Weights of a small self-supervised image encoder.
Model: 1.56M parameters, 48-pixel images, layers 8.
Training: normuon at rate 0.0019, 7300 steps, batches of 256.
Data: trained on microscope photos of single blood and bone marrow cells, 194171 training examples, 9.6 epochs.
Rows from block 5 of a small self-supervised image encoder, named by matrix and row number. Rows with one number belong to one neuron. Each number is 500 + 50 x the weight over its row's rms, rounded and kept within 0 to 999. All counts start at 0. Numbers have three digits each. After the name is the row's rms in percent of the matrix's.
Before each neuron's rows are labels from the 100 images, of 14848, where the neuron reaches its largest size: "patch colour" is the nearest of a few named colours to the mean colour under the peak; "top examples" is what is common among them. Only what is clearly more common there than usual is listed. The data: microscope photos of single blood and bone marrow cells.
# u: gMLP up (value half) (model.blocks.5.mixer.u.weight, 256x128), inputs 0-127
# v: gMLP up (gate half) (model.blocks.5.mixer.v.weight, 256x128), inputs 0-127
# out: gMLP down (model.blocks.5.mixer.out.weight, 128x256, transposed), outputs 0-127

patch colour: grey
top examples: cell type: artefact
u.77 092:456509543494545508586529462490493409476473467478484557514438463481503556545622493544431545456534450494506531475472493518471474519551624461471510522534549400535513487565467528521491571530555468515405481506546557544567538567555513467502443451466563513537525510405548574553458478465483411408461535515623463529553420528527537468414472506658512426518464456511512454459415506479503483537363
v.77 095:567437462474471461500506541585485569495507514467553538561530442507561454505508423430514483541529512598411501482520463561468470558457467432562500522533550442562510509476409546563509481442470401542419570559420492495409491456590480497533528476556422531482577416483575491589468503495577505474523446444474407426555445518441436581580490524502493529450546511595453542488550452509520401565453
out.77 108:511500504459546493485505547521485576423544638500581462517428509522482487373453528430561532549480463386468526573526569519471497463548485514542470478438459556445494512511532448492540513470446606450542463514497516477495454418478490486590531420520574504492501458593449453396514499417501455602522481645465449546489471532537519461592450505432526559582526528511470550456585509489479449462568

patch colour: grey
top examples: smear: peripheral blood
u.57 089:505526495514517496500534413499566572518433516476519494438459479549566434480512510493517528545625550510510486455436539498437455433480538531418574467454526487523469508547532533558513446474539521405523607502524466400503570542446366442487542432586513437370495484488553502472484504525547578508553525501542403469506520430520510482410414566544606544498440405509566498409517460449509464529455
v.57 094:550517553494597457466498443528479449542548465499499497534422486437444476535530539508515532466518509533461549464505479553535425486448513485512660504582536446517455558454556520422530481480464452467494463438537511399439597597445489469507546485576623466447515403491566485566448458573558524452558533449475505367454535474463425556476462629547433555551479540524513469502513529451468518469544
out.57 108:516428458576433472465528598455444510435500497527456561603582545409451519465432533480479553526399591439465573521507495484482517499498550449555432517474495538364514498513501535388468531446506477514501428447443500577512500444511471560472553577490471480551471552560539539483509523455535427564441408546493551470573491587545539493554563470575419526450483544561420469547478584486470491542558

patch colour: grey
top examples: cell type: segmented neutrophil
u.33 101:405532490495540528532512509551490436467574453494481465490519595517473457505486399502498529509521472523523570543530509568549500526563593479536371604374539534407431461420491461520478555525465524523472493528382518568543531455529457488476475398515463534539545489503439496511579476428576568554478486435467525495489411536523481458506585503506514442578425477548420457559626446424514523539505
v.33 097:511505520540538466474619553434580368459515472462451546518426560507498523494488460445510452584474494507466566430511446468487475581533446576504524472493447525378478443509541378524510509566539558538489497554463551550385460512474506503534499371501555461472612520546484551601466455521517515564486415490551490572452493489474469480367510560446443459508490503517503523540529530503594556462464
out.33 098:522530472514475602541524528438567508477462498459551522414464454402509618524520551495562518518555472366448462498443400375555443455539525514482530578417548420451495501538493444548463458536492530474454513534505528430400552542514489491499581552378544451514491485481605425397524504542491557476543522499509414518434528458443604470561497543506491485454517490477525560494470589519497471505499

patch colour: grey
top examples: cell type: segmented neutrophil
u.2 093:416423508452443449550394400514531498442647585501632556502487456486553462582472600535393454531502531482460544512545423515527477379475507486512554480486585494516561575459522471555452486483462544533454522461572497531510527562437490530507474470567472520451469532508546445431465596472599501504488509498505432519526440489499489504487447436489443517429541546542524582472544489540502466512606
v.2 100:457488473526513486568553533539439567416497573583476559521514478476506444560488552461464542489585557450473467504572412434499480445458487490435447524536472511422523553544436472489495467470472568565478504460519491532593469495671480444516452463572539507505522497431473480513558469560481427514427503437450500435500562523481492537532426457568587448463610563529441555409499554362477450454478
out.2 096:485598472512507498428534509445439572525441388484574551471461522580499490455438489483526449389474513518461569438478533535556419540523572505565563602485467532469482521563531389546564467512549494443415505517586506484607459518509569486506560458445480469533522385457471377525543572507494499477491447494509538539454525423554498517517595555492497528518482468524542594490413470434468587480509

patch colour: grey
top examples: smear: peripheral blood
u.201 103:526435510549494508440589516495579410632537522442466552501559506481496504542465488522536537462511548490428450539454551496478452411507535478493517596426556483483487527555487541568468549486467523491379379520510561383474465508455596517504485451553460413487498481530447578432569488408512581478495519535442576541487451564522521533499551520490498509439488385424536409370500509484492494495511
v.201 103:475574449543496500526414569407566487386437483537522492547526432478463497580489516487467478575482433445528497518441558444430492528400519511500439469547546565509489514530564478529584466506517395466455452447519484509494534544415560537617527520497427529432445515382538562480547440555575477448413537579483586452414510567427577539490498497523502517469539527456500539611533506521532548525522
out.201 110:424452520504488441553503449521409520524550464536481493422557463474475445476593432478471454396529537541445529433475475485587560601476521532452502509510530522527430479562453459531477531486565507511572611554408424543498450556399484436511521456543502621585510535456522507569503490528438462514457461393553460492559491464488527475461514523399556540448527525443563555505548407618473492528515

patch colour: grey
top examples: cell type: segmented neutrophil; smear: peripheral blood
u.23 095:503551495485495438488430473530447406500485508475524445474492504453526471536453550508490522443506540438412583445489488553557437470545477480571520563508508484517576594520484451491498512552575357508443504563564507415549594603501574529401482463605449553452396490476591591459583501579509542446562431495508489497485447510506508579475555458512416569534442547509518525434517454438511451492526
v.23 104:423461456476464466471466514612517498534459594540523488526412563479515407451498479456399548628470446498563458551445527585430518547517444510547379564475394464520526513487498484480451456513513401530507443542521560533543485436514532442538382494539540437394526569538516525546481539499488447513518525474506563573493541539511492458429576474444531468510488508392538427523580475525515586521532
out.23 095:520432613430485508550485528504523546601510511466529473494539455568452476476465440526485473420518481588578429580504405582416561552451454513490550499569520461571452462491493491579466536477416489448485469530575572508420418508483440474578492388425517488547561430478504440440500502496539508545478543553543494468384518443473457513437484574465629542510476515478459498489456499584518577477458

patch colour: white
top examples: smear: peripheral blood; cell type: lymphocyte
u.220 080:470493385465526492541610577576547466491488456546471610406553470530442595559485485473510507608552473544505500496526545497461516468488488446472518507538460445525444560508519479493404403496490555492517519547562500535360542565477465493487449539413528482586545388512526572489509528394570525592404559425412548539466509484481482569452492517532514466446485508544450495459565496527445507522539
v.220 093:461461523518500534365422506476499600438514504533493493546409495441596541428488520430446449529519487532481495452572488503561594473555527471478564485502446570491457439481445530499495501543428466547447456478552485432566496568499536483554576516406576518438499535534487515550423495494428383405473484493537462512480543567560565566480491507490458537530532405445496561425501499420423460368473
out.220 095:564489515467481552462471495439526510436507455508418391533411420383455422505476550500537542491480513487518534446530539454535511439533502519539458537503528567517545477561514577561544518545543425583438603458552596545475455451520444570465446551523454464389516484542525395512519472548520529426603540524561507420484541493588517470454467357538520517474559501486522474488456458393521534461531

patch colour: black
top examples: cell type: artefact
u.224 117:502422482436428553526633517566510528472445435448454490507584420565546525585532486380490522522455511492467521509468514462414447512471459578484468565518500458434497560556487571569582522461508501534502498571467562523418552587481500522449539446516469595593553492503487474484546648487532582525490492506491502529490533480417454514420477484416585549408517530497445486474469436419494561508481
v.224 086:514501468404421498455497514495526504584529455519504477460448520436454499434515425558524541434493552493426433457470603543482505618497538454489522466477492494479474599563540450503445512496480525510352433409473534528519454534496531438476524495520539616544553520510341540475550395603473467523515526535526573534560491531563475506516468545593533515506500426481550450432535427535434428513523
out.224 091:509534485565545477521452543533508442536555594538559583472436586498486473436475435557437467511572502474468538508502603555576560537546573453490477450528489462534564483484465524406516439525561493438539570494505442484549532470455433568539483513502589472346491545494512458437558471542464383418408516516463451452565468483435536547500562442535412476628431494501478495477514541543470462531528

patch colour: grey
top examples: cell type: artefact
u.117 106:429517440504471527518515360526483364508506526582479499497470527523493365471482530536485467491430475473493612605490443445455585438462444537488497556410519481465540556520545461542526522546513538469430436453573465578472517502483551598485418440479535506515546503434581459469596571472507477455501555453508427615441485482516556512488538475537475525533445565455479517513527612500507467514579
v.117 086:383462531422482548454572501623461560452602625498488543497493522565602441409574582497507468488410528450442527525510501541561504488493550453568524495438542499526545470517501465472455478469501425493531547478502502542555507424481534569500552520502490539479468547470442409562470484411558434510442478570448402482502513523539545479593483485520500492556493592483521429380504559476422506440487
out.117 103:545436525422500541513457572566488527493499521563470508514494508520437512518389543534541568495579482536521536458477530567491442692507518419530437596580490502501553477522453495413564432420519507495491458437558513521547482517476474440466540499440504452473481420534474475524434440489481530463579442539512497440473503486488397573452546463407580486416463503503430518580486528562411608494463

patch colour: grey
top examples: cell type: lymphocyte
u.61 111:542524511490532529479531481482489551401539392496528583451506423468572533517471424559401466478552469517503554486511468506504451561491487435438577524407568479564477543467505521539570496489455542472458566553537448463491623464444513526556471470535417426446439563510452446508546458404447526534468460481429648510446542405526414568444563553531459573532531499492510514415546538544490506513560
v.61 088:407515494537624556471466505528484536463561470500418488489495472417469539584560439437523438487549478542430436510614477492583493476433505593523498568511518492539481406448440552471575585526502526498491569529441360498531515470517506521500499442534526504646490563570497486480474629499464464436403454490489532526490471468460486586566487465535463473481490485411478493414482493551459549502448
out.61 098:415499505437483533499473524521431546530454515475471495498546551424509539483512496439634497570374546543461460410571552515588555428533522557520463488481544515482456420509393442430448568450481587510521486448518434584487469464492414490515445489508411511546553595605438467525510455510495482567520529574537482577518497521447516494526547429589391551491521527488536556526481561495573503545559

patch colour: grey
top examples: cell type: lymphocyte
u.1 106:479487498555502419442528527474517481516461469517402524500555509505452546531521554491543439521384371411465529511504456531577468495466564502490427504473486540493449498534534398502499497472584488492491548536550478494428472491428443487529516439458496603549611501482548553575550501360489595473474518418504596585484564512457512402524588529584504462584532507486520415492480536454585568492498
v.1 096:449564542512490522511485556487447540502524491568514474493548589453562539530488528442385509560542437583501446472506506483511465553485631543447554462443510440466471492492455510447545453519394406481523562504478561525520437492430546456467449479492517497551447491443527559579458558541471410416482466537443489533483521578509501653469591462403504539582549549527451488517421432595518441446513
out.1 098:553505530575451495529549559548533487489587449468457418543511344476442490505538498542514497518496561530533532530513526422417499519481520478481475531497530532526448543476480596525501465500585481466413508456564610509479487546471600548476491518454572461528465453591568472549515517535566473527532403492448550482466519491506342496434476527463540573497573501384456575432565410478446417490516

patch colour: grey
top examples: smear: peripheral blood
u.66 106:555496500497439586521532447505525566479511447412503526511489466449544519495515446500415465522530508566471530501541381509543433555528517468533484575428485497642453506495431610556483575521479532479462586563505410504540602435425437524494493425529495404418432535522460440544510465446434554532448509521471594499444486487528463515476454528512410633481512516520550511450473478476517526625489
v.66 090:500589501526496516507450570542591507520502550595506514478554473428484440559417462494565484477518564515491451527474502512414536541489425405574488496460500553456524541402473549436418514480531590455600490482589491492465468415506527547511390481531505545464479523472477513511492492475543488548449480402411513486598530569467546505524678482475496448484491456479572628521522483451464434445473
out.66 104:477512511470474480476398486461521511438487437542529573452574509480584547512438501502526484483575505455549520493506482579607494454508429574532521483563420567458521466570532357461564477518449454594570428514502484461557435458564550442458580476574416471413547535552533447477437468478434456426497501468544462502550517511481541479532496495579468435469612591561568459505483576534453430481513

patch colour: black
top examples: cell type: segmented neutrophil
u.156 100:452543465522524420505447533423580457493483501526512414484521489531471500499459499482441431564451553570422385528541594520563538494419497527546510498471458590393398472589422488550447526479372494625444488490437431479436424458509538510441420570494487606542552506521434439516510483468531509508465614567522541536444534454523532478483528509474529551447498479429534518520548558498478521489478
v.156 082:565483444502513456570552513561514441480497495518466422470488483489504497432465477509433524488412484471443510516607504500472471561445474510507617468423497498447452476460420545579597400524479482560523492438463497489421426549476489483446529547523458448537682525559428467519538456466519523523612507495551435481438500517514444411438438542501545506531527593550528459561579592521562503566536
out.156 092:486477533553462542514488527497467528480428498554512506497490454504564548487521541489468540535472486461527573515493461513518481421547451480403544417512546435645541520460456490439491537504521500424517609475605600577514545541433535533510516477504402491513478528421428486468493482519474471592446515408430601508544503533422431450461370531575469560550552453455460564467522395564462563566486

patch colour: grey
top examples: cell type: plasma cell
u.155 075:490479491513431495468481522566489460490562522559497500539515470522563596553472446494512503484489422489473525494480554569512545469560513481517424491560439553396512515472458465566532553539444537557485516534483562403542411448427523498508521570573509471580419365564490485508576464545469515497478513554473577540482504595453577569542503373471481451547490583396538428431462520625460435478463
v.155 156:467485530498512483478485507532592616459454537490424476489531530438463495488537449604421548638486497471507477527618489543420464449471539531459549433498526511480494537422475453519401466497493442562491433520466551513525503527485572503394505461502527545492451570620461497519507502519469449522433519446589517473592504509459495623466611529491539485422542459489488435420568565468443436425531
out.155 078:547432539487479474440441484481468491453470494419490543500474428524463531484513465482559467492496419609493430407561575507440613543471443568492505544503537474394474515446498547474414462461476498508477479447476660566445482559529428513559551555495528496501494550569524492453401438470565479575597483502458546548610500521475536478456536507411480563547456425506607545547486549467432525492488

patch colour: black
top examples: cell type: erythroblast
u.174 091:528511630419535507516496539444449499391483514449503454494434437550530550515451497549495464454522383517557544492498592546488457464468490474444453553467594399571499446577449412551448528584496419511510402607479521515501485556451497484463450519527449528543477537542498512458555455415436581534514535478453532523537523604487436477526480564489539520487547588451400489531409553501496575518515
v.174 120:422498473529429472496524516516538600507456544499471575475493481509554366562452455487369562573499469432588548476601454465501466438437597528443545542482557567485428513526411455408462461530475541551526456508484558563422465522500523556407441455525554523561451572524498495552490533457507551516376555470555462475542505498483516600460482485457525481540572521590459488518558553510520467514455
out.174 082:488444463572552469540517465486496488489476507503592406436599433539406532458565508472533472496419485479550451525429504393497445460598578553485504470467589472511398565468499406558506628582509521517582571556463538495439533543570472533577457528511495382497527524534545513433494493563531520523486558526427446520460500486558497529473552463509498511483491565427430485498475449416609499508533

patch colour: grey
top examples: smear: peripheral blood
u.10 090:454508514498584466468543429517492495507515546445514531527516446556563505508425540509488470514501521476533610517479528590485506526499506425534504551487600478461528584502460456448460465506567476500519403392381586510440499487463574516372473604515514451494545462436408526475522509389500493611542471426509594493546485421517493521526416615509571524516475499524502524511574459415463412485495
v.10 102:486522430480569466512497443518460529460422538600485473545555541499488420495490505440566527491540542488436465526573442558581456581481497511554480476429574569525503481485562606467474469470604447555571488601531474545524482417510504445460372470458487465536415578469496492513483445469505484546446395504447508490525437541524539446589438580514401518593539447557551559519536500494516543405506
out.10 101:506487490464525417563528516430581461557438371453510471447500546552501464486551474558541458436578479521495443508531513510482446581521576543511450537390480474439516479519514421474592458525550502455438599503532463459510497608516541565534480408598520538583530420520490489508466522506521539366548548452543480485516534548528603508423548415475482396450521549462516424519492477557563537469481

patch colour: grey
top examples: smear: peripheral blood
u.119 097:611564418491477551573562534515471464464551471461501445569601508465459538547542445496575512554588448459452457437500508489609496493523472519468564445529623432483479459459588456554529471465489533570461528517414475542537516489468503543477565510481550468600407459448518469528537467459434583474571466447527484400481509597476465532505495462541408475420448574457499538477468523568495441589482
v.119 099:414409464501422438460433520490561554491471554445536486456479520524399543444501499473420507582541502458462536438517440500530473524443569505481519483495425453499428505561597475425487542485584475450443580427529465611482528627587574479537446505515492523476570508542604584526524506524522449600526489473527454559465602513499490467497519505389523493466507467541569479545546499514469393519441
out.119 091:553509508560432522488471480548487460486534503458554541420349449529589570501511549475541515451552476438546520492531535473455554447466581428502536509540512557597523498443505453479421588483530430403455524537467484468567478452511403418543556475527462437453427553439557453473458550555541481513453482549500459463519443455465568579400445527486545637515539492475477530559461431503507566452570

patch colour: grey
top examples: cell type: segmented neutrophil
u.145 088:507473520595505510411544498469569516443462554426534484514474447582540493446514455517555548565526523561450539596493407561504501540505535483470434481536454557464470431556569416498499444505643457467438546536503534479449428507499460547579510489475440485540501562439492620588439490394566468481479450413513524543456551495468466438533456514606521447432472468524475460463509561466569603459509
v.145 097:462413528586422524590487510513501409494595439475536366507499510513489508448443503468487496499509521488450481395519450531497457556488520490451474527525557567501528576428449513554435554455452479537471486544520434545532527473478489438449486478491537393470490518473456562561482503537500559433485536538458511577464380504545598406535514475513499465430620500621462403592520453497533498590550
out.145 100:501514427425534458528599522531541499524455515517505524481513479417513402445520513488450473464423479503495521532573574542422539407549420510559496504462471525460545373524491495509474470497429525494609540466502454556518567510503473568553532517465559599487483516476438493485527475648451518489467548506476463554526485514485458446579566409489508491396402551504466543594441563408437589456567

patch colour: black
top examples: cell type: erythroblast
u.180 091:429486502513543499562496521450446536401473497564398513448552531540546532543439491551468487537471557510528487511493598523540415515505467542570494465462455513468498496462535430429547479503528476445559413496454505616403451448517482565434434444520496493591596462442449500448543530486580531433562483604470526513435542481488456459504525554477479650562588538419503559540454457472520439413470
v.180 113:505427456485578527461510513535481524450431522529386493480481513490525468422513495534502515498501417570527492500601434469483513437447524474596509479534573525537516507412416565563514467519628503424409467418498505491505637492511587498467442529588599484546429452520455473526555475525483540493421452552546553533443457595446516572499520547551409396452497493526474472539457458504486456428462
out.180 087:513546514452449601458570497541491503552474523487458506481601507459530505526520620474580518367516420489516463499511463470537496403484576510455549560427528479523525481501387399561436495505462584519458453505559465473412551560540540546501496499535506500448567455559575450511434394428474487501548524534459549413522596565511486570535558495579482396476496493530534493586430491490465553447486

patch colour: black
top examples: cell type: lymphocyte
u.252 087:476544571479525537598508543535506573529560453403522481476480451479474481559424495520453382521509546500553509539478424552497558523445466427480425514532456590601468473484454592415550451461559541620454476433484484474499466530544532521492440504547525450548568464482442470518608581462597478542520478433473484437621476404503458498502551554432513477514530571516500457504498491536603431472470
v.252 084:542460458537483521502527437473552427472639359526563553508466501504513542496464596560509481534551456483545535446475518496525541544442501444425525501533519489471576553502383476389469518448518607528531509486442441471479504488442492489420476463450561408470440437490405513469480567432504500409523589453488464514512489482639427480486468522558480512594575478561456558546477503482486458429502
out.252 111:565458551513540455562528432483512490418567493481520565487503422489453428519492596546436489517545544413435484460517636474488503500477426560553500446559467385454436533502523517498543492560508496539490547505559518468390441509488525554514522476381544524489485524437420544547551531541472475479516472498448515429490553548555405455559580612540513546600526503534440551406417465572457487548505

patch colour: grey
top examples: smear: peripheral blood; cell type: segmented neutrophil
u.113 106:458492535530500545540500485522500420516560496487518535581525546551528479399444556498515425515557491509488600421521452520566464518524507443466399504506460568490437489491481518524558497496575452463472469461496611512508498468504505499531466497458512516458531480628378438488436477432534546489541570608487538534497475554536569502378549404557538491570485466426546442408449532491583578509363
v.113 093:480495394459530485460496526539450465477422539521553413409562497506568568415468476494460545440427541575536469513413465507426585489487474464546541561495470537523543479529520494569431500531522557548463473465540619563512517494588516529394469462519465537399560577466519475468544524481496456454446628499573523540516547518501585545416501499514497557529507481416519353512477433525436515436503
out.113 106:531457490501479391479538459502523533410484545501447460379463409522480506587531488484457594470419513448501522554493527583518478503496530596458599498468587478510584477569464524513472568494432502586570486553572460475459470536464514560463483452489524534575519510351516502493514583543478503483483412442548471521396522434464492566580463571507509455443502512598429510511513488401511478462570

patch colour: grey
top examples: cell type: artefact
u.218 099:467451461497547579514478497472424622488482496406511534560439537602631544577488426429584465528539536555487463540555467499472486509438495512556489472546413567599493447463420514466515567486483477592440544524466528401442466508493502491506580466456503473510500464469434439480472484540520514562405439491468496421532385500480525498464460489490518556539619489599467437545542529467533430542505
v.218 103:519481421503498568541500429499507557455440470497496527449563510613564490449538461522477516470436509489561509612587493512502483611523558552543588573407582516436499449456466460497426495491535544559551551382468570591394497513493501470490414424508506452569545526549571509513423529508526547529450499586377490574525449467503501512468424544448443496430538477443534455460491530442517488505467
out.218 100:536477568520499489535527517475595486414488403529503405488520412440440533453493496530445522403437514525603554459478475441503472564559508420546543529619498494553434521476476543531544425427491474521622481368518474578503521521550491596523478569527510537476509520522464535586513541461489527398547481544519505548513520487554461527514472494435518517483569517406470470471537433466422509499353

patch colour: white
top examples: smear: peripheral blood
u.100 115:654588491452504543507474519438455501511484573511531484575480531390597535378447573451482516624552469442558464529506453505457459514567533424528465496465469489560479463485533531536598460526454450464456527393535484565517509502548473513477479468526500518532533471396549512498545455505415466476519524514494436537520464433573497436581445523456520488585486509621504445431515503585468582464471
v.100 096:525491498561464465514562545475568464547564456555480512460448448540413549474530560525559476482415438504533501524605445497524423450590492574529491510553443412480522418476416436534436523439457396493541550568407509456498515535435579481507510556555555536543463517463555462552508559452443638514503464511423473450533466521497460583515487441481580426510459585484453568555542542480405501533504
out.100 102:493462452525463421397533534512451482500547483509445501503503386562474440480403430529541454445391532551536448510476494488494535528544453525495478439514568498537556539521475482520424516470446503470517543599436481514535483432524467547448493521460556371552529542603548616493580416502599486466507498503488484535538417484426599527480467491471504528578511591371589484588511524553515501522502

patch colour: black
top examples: cell type: lymphocyte
u.167 078:543559576630602523550621496504544452507543386478569498543485534530475523459469586549486431470528510473476528494533384559555550466457483496534477535577583549484479468556488552474515523464564506490566466376591434468570491545419504378429415509460561458499471458546421460524467483547534518519486511471448447448466497473467503493528456541554513520497493424571535563483428493445522451554538
v.167 076:489464505514557558519437500492612459453545502561561384462535549525559465481453503512498438525560505444403543473458499542531445538554511437525495533471564523546510428555406533452539531464590485460557425401406597452454499559480493484432457542445496483500541462454493421559562573488509521422513594453367461561398465515455542482566484506526523475461502487544530464472477481504602531456418
out.167 129:596441451525547452437455467520544433453462489484508477517497555501488540445464441603506533578487473474450430523569507484505426535555412546519491506504514561499510411586456556508468452415555588558561505489519509583620486542491521478604384547513447540477461558508640456470434605494424447575511533499526541503494461474520503529481463459491479484479449535524359524498483449554493566470461

patch colour: black
top examples: cell type: lymphocyte
u.150 092:524514490586424459517525510512458395492501475527581441422573546539473460501474480407537423443549425577555433531403548413570514524486515481549436449507519442501409412477469458490554578537524533505571494554544527515534444475404549438453511597441500441407488550520576514562483472512487569441551577445461500567516536503448445481531537571554514541573553482498421464507428521456571524473517
v.150 108:435511486511444578436506505471452454510494418466478527456486491567554559498470457519490458529476461463538475491479492506541378530505602506529439540568399594469443469533593476500495447561411382420569480514498497524458499540471589482473484483485493512473511539535614609485431511483506466439500553636515519573521530519414516472512532463469479507594563536388509532451507447532607460569549
out.150 093:477535478516580491460428499505505557428488557538432476509500355463440476575489487487484529526511500433503468564486393421386550551600476569459480443584459509532443462490478527532520442506439503557535468586467541549577521529485469530477427484461538453523492508432522528480648438515469493595481427582594415514451484534563460530499496525464447530489517492499535552488547461642474478436499

patch colour: black
top examples: cell type: segmented neutrophil; smear: peripheral blood
u.171 094:477543547571549450415474578569475532535504525524566412460464528501550528562518456482452457552601493457507555474420518573534508585544415504532487562630507508521523542565493423513489468552478531490517509450513522507465499483505539449385474508534489376441516424527469387455446500491588468539463501494435505552413492494535514485569533386560553405409529478486506502485527431474382511485552
v.171 091:533486559483559561512642504483538422466499519500554435546508527578529478488456439519497493436549430411508591465445462539439450433475488507495515513424480467473412386554588412590453503404524405513498458597476461548438500540525530493570419499533473554577518521448535555475483584570463487475460506528516471438486573444449529551523469561608433462480509458489460532443503480513495576539553
out.171 109:508472535510463539467527533464569461485458483409577540478434572427445509467432588471536431461445517538536501477526445529564508485500533528481536469441496495403612543474514471616444573487493442489508522454557466503599413491584556466485542446445566608518430460536550560514527496496472490506504454551560506451600438587549415543541521549398442484534523508588460538450434514543462407460483

patch colour: white
top examples: smear: peripheral blood
u.69 101:457521529537540483489544477575470491467544500452493525581535536532561577519515391480466441499456554554519486568495479447410611478494436486525447476470526407461458489443553445586436575490545511483548444467501450556491538478569358473526497542376545524522496456515420554473577528524515464459494578531538438451405421493468491516537589546556489555543495504427480492433594487459502537611563
v.69 102:548540576567546410448505459519411538470544380435486553479488578568501500500444486491475530536415597487484454568436462435530534512511462503497540411466574491521500541465504443393431534490534508502417488522501479581461536457518408545519453481349540576500467479534435563562511530543487482531467560479582531423455446501595503486424523545510532561490468428439496546455591494526544575521461
out.69 093:575414514517469487575497459479567515446443569517463486442490506503513512549504435528614531535496522475390539428493414487562479547560529510464518478488572419477521615530522497481542415505485427483516502499522583458480515525467524532448509418532521386565488458504593479416584588537531466504459484534428544487542618507435480385531482427417471486543497572459528463553478571591496525480425

patch colour: grey
top examples: cell type: artefact
u.233 095:527501530436520445483511528551488399518499472461502544507491478549548500533575611535398539440541527522512553451481379462494455537529460517462479545457548520484488488410512548520446515556481418435554557465531512552551592539463550520430648552378473452551459440512579464514449456529459515490392477426533555501458406436476450535546534542443541515487560522598434590495481492534449539529498
v.233 101:527350541519455549530521577577486456428526499450439497541545512502544491524485466541464480576508432463484467513407614465525546523404365582498464494473456453525552565541493482533481506512517545516555462545536502524437487480606606512464392428547472479404402508562481515499549444537515459518497503527524426512522522513450473487508597491544535588492484478548469487446612507468408417514496
out.233 102:395506461566472568503552581506496614433433472428491488518536443465479568514521473531532499454479466498497448487514449487449525439505463566500577466539461456551423475539551489450573478535570506521514555482547563392441400450467478511552461415612601525561516559556459479528425541532492388478484498497479572545506521573572425546490539491556429414454599493496581512506463557477519467447536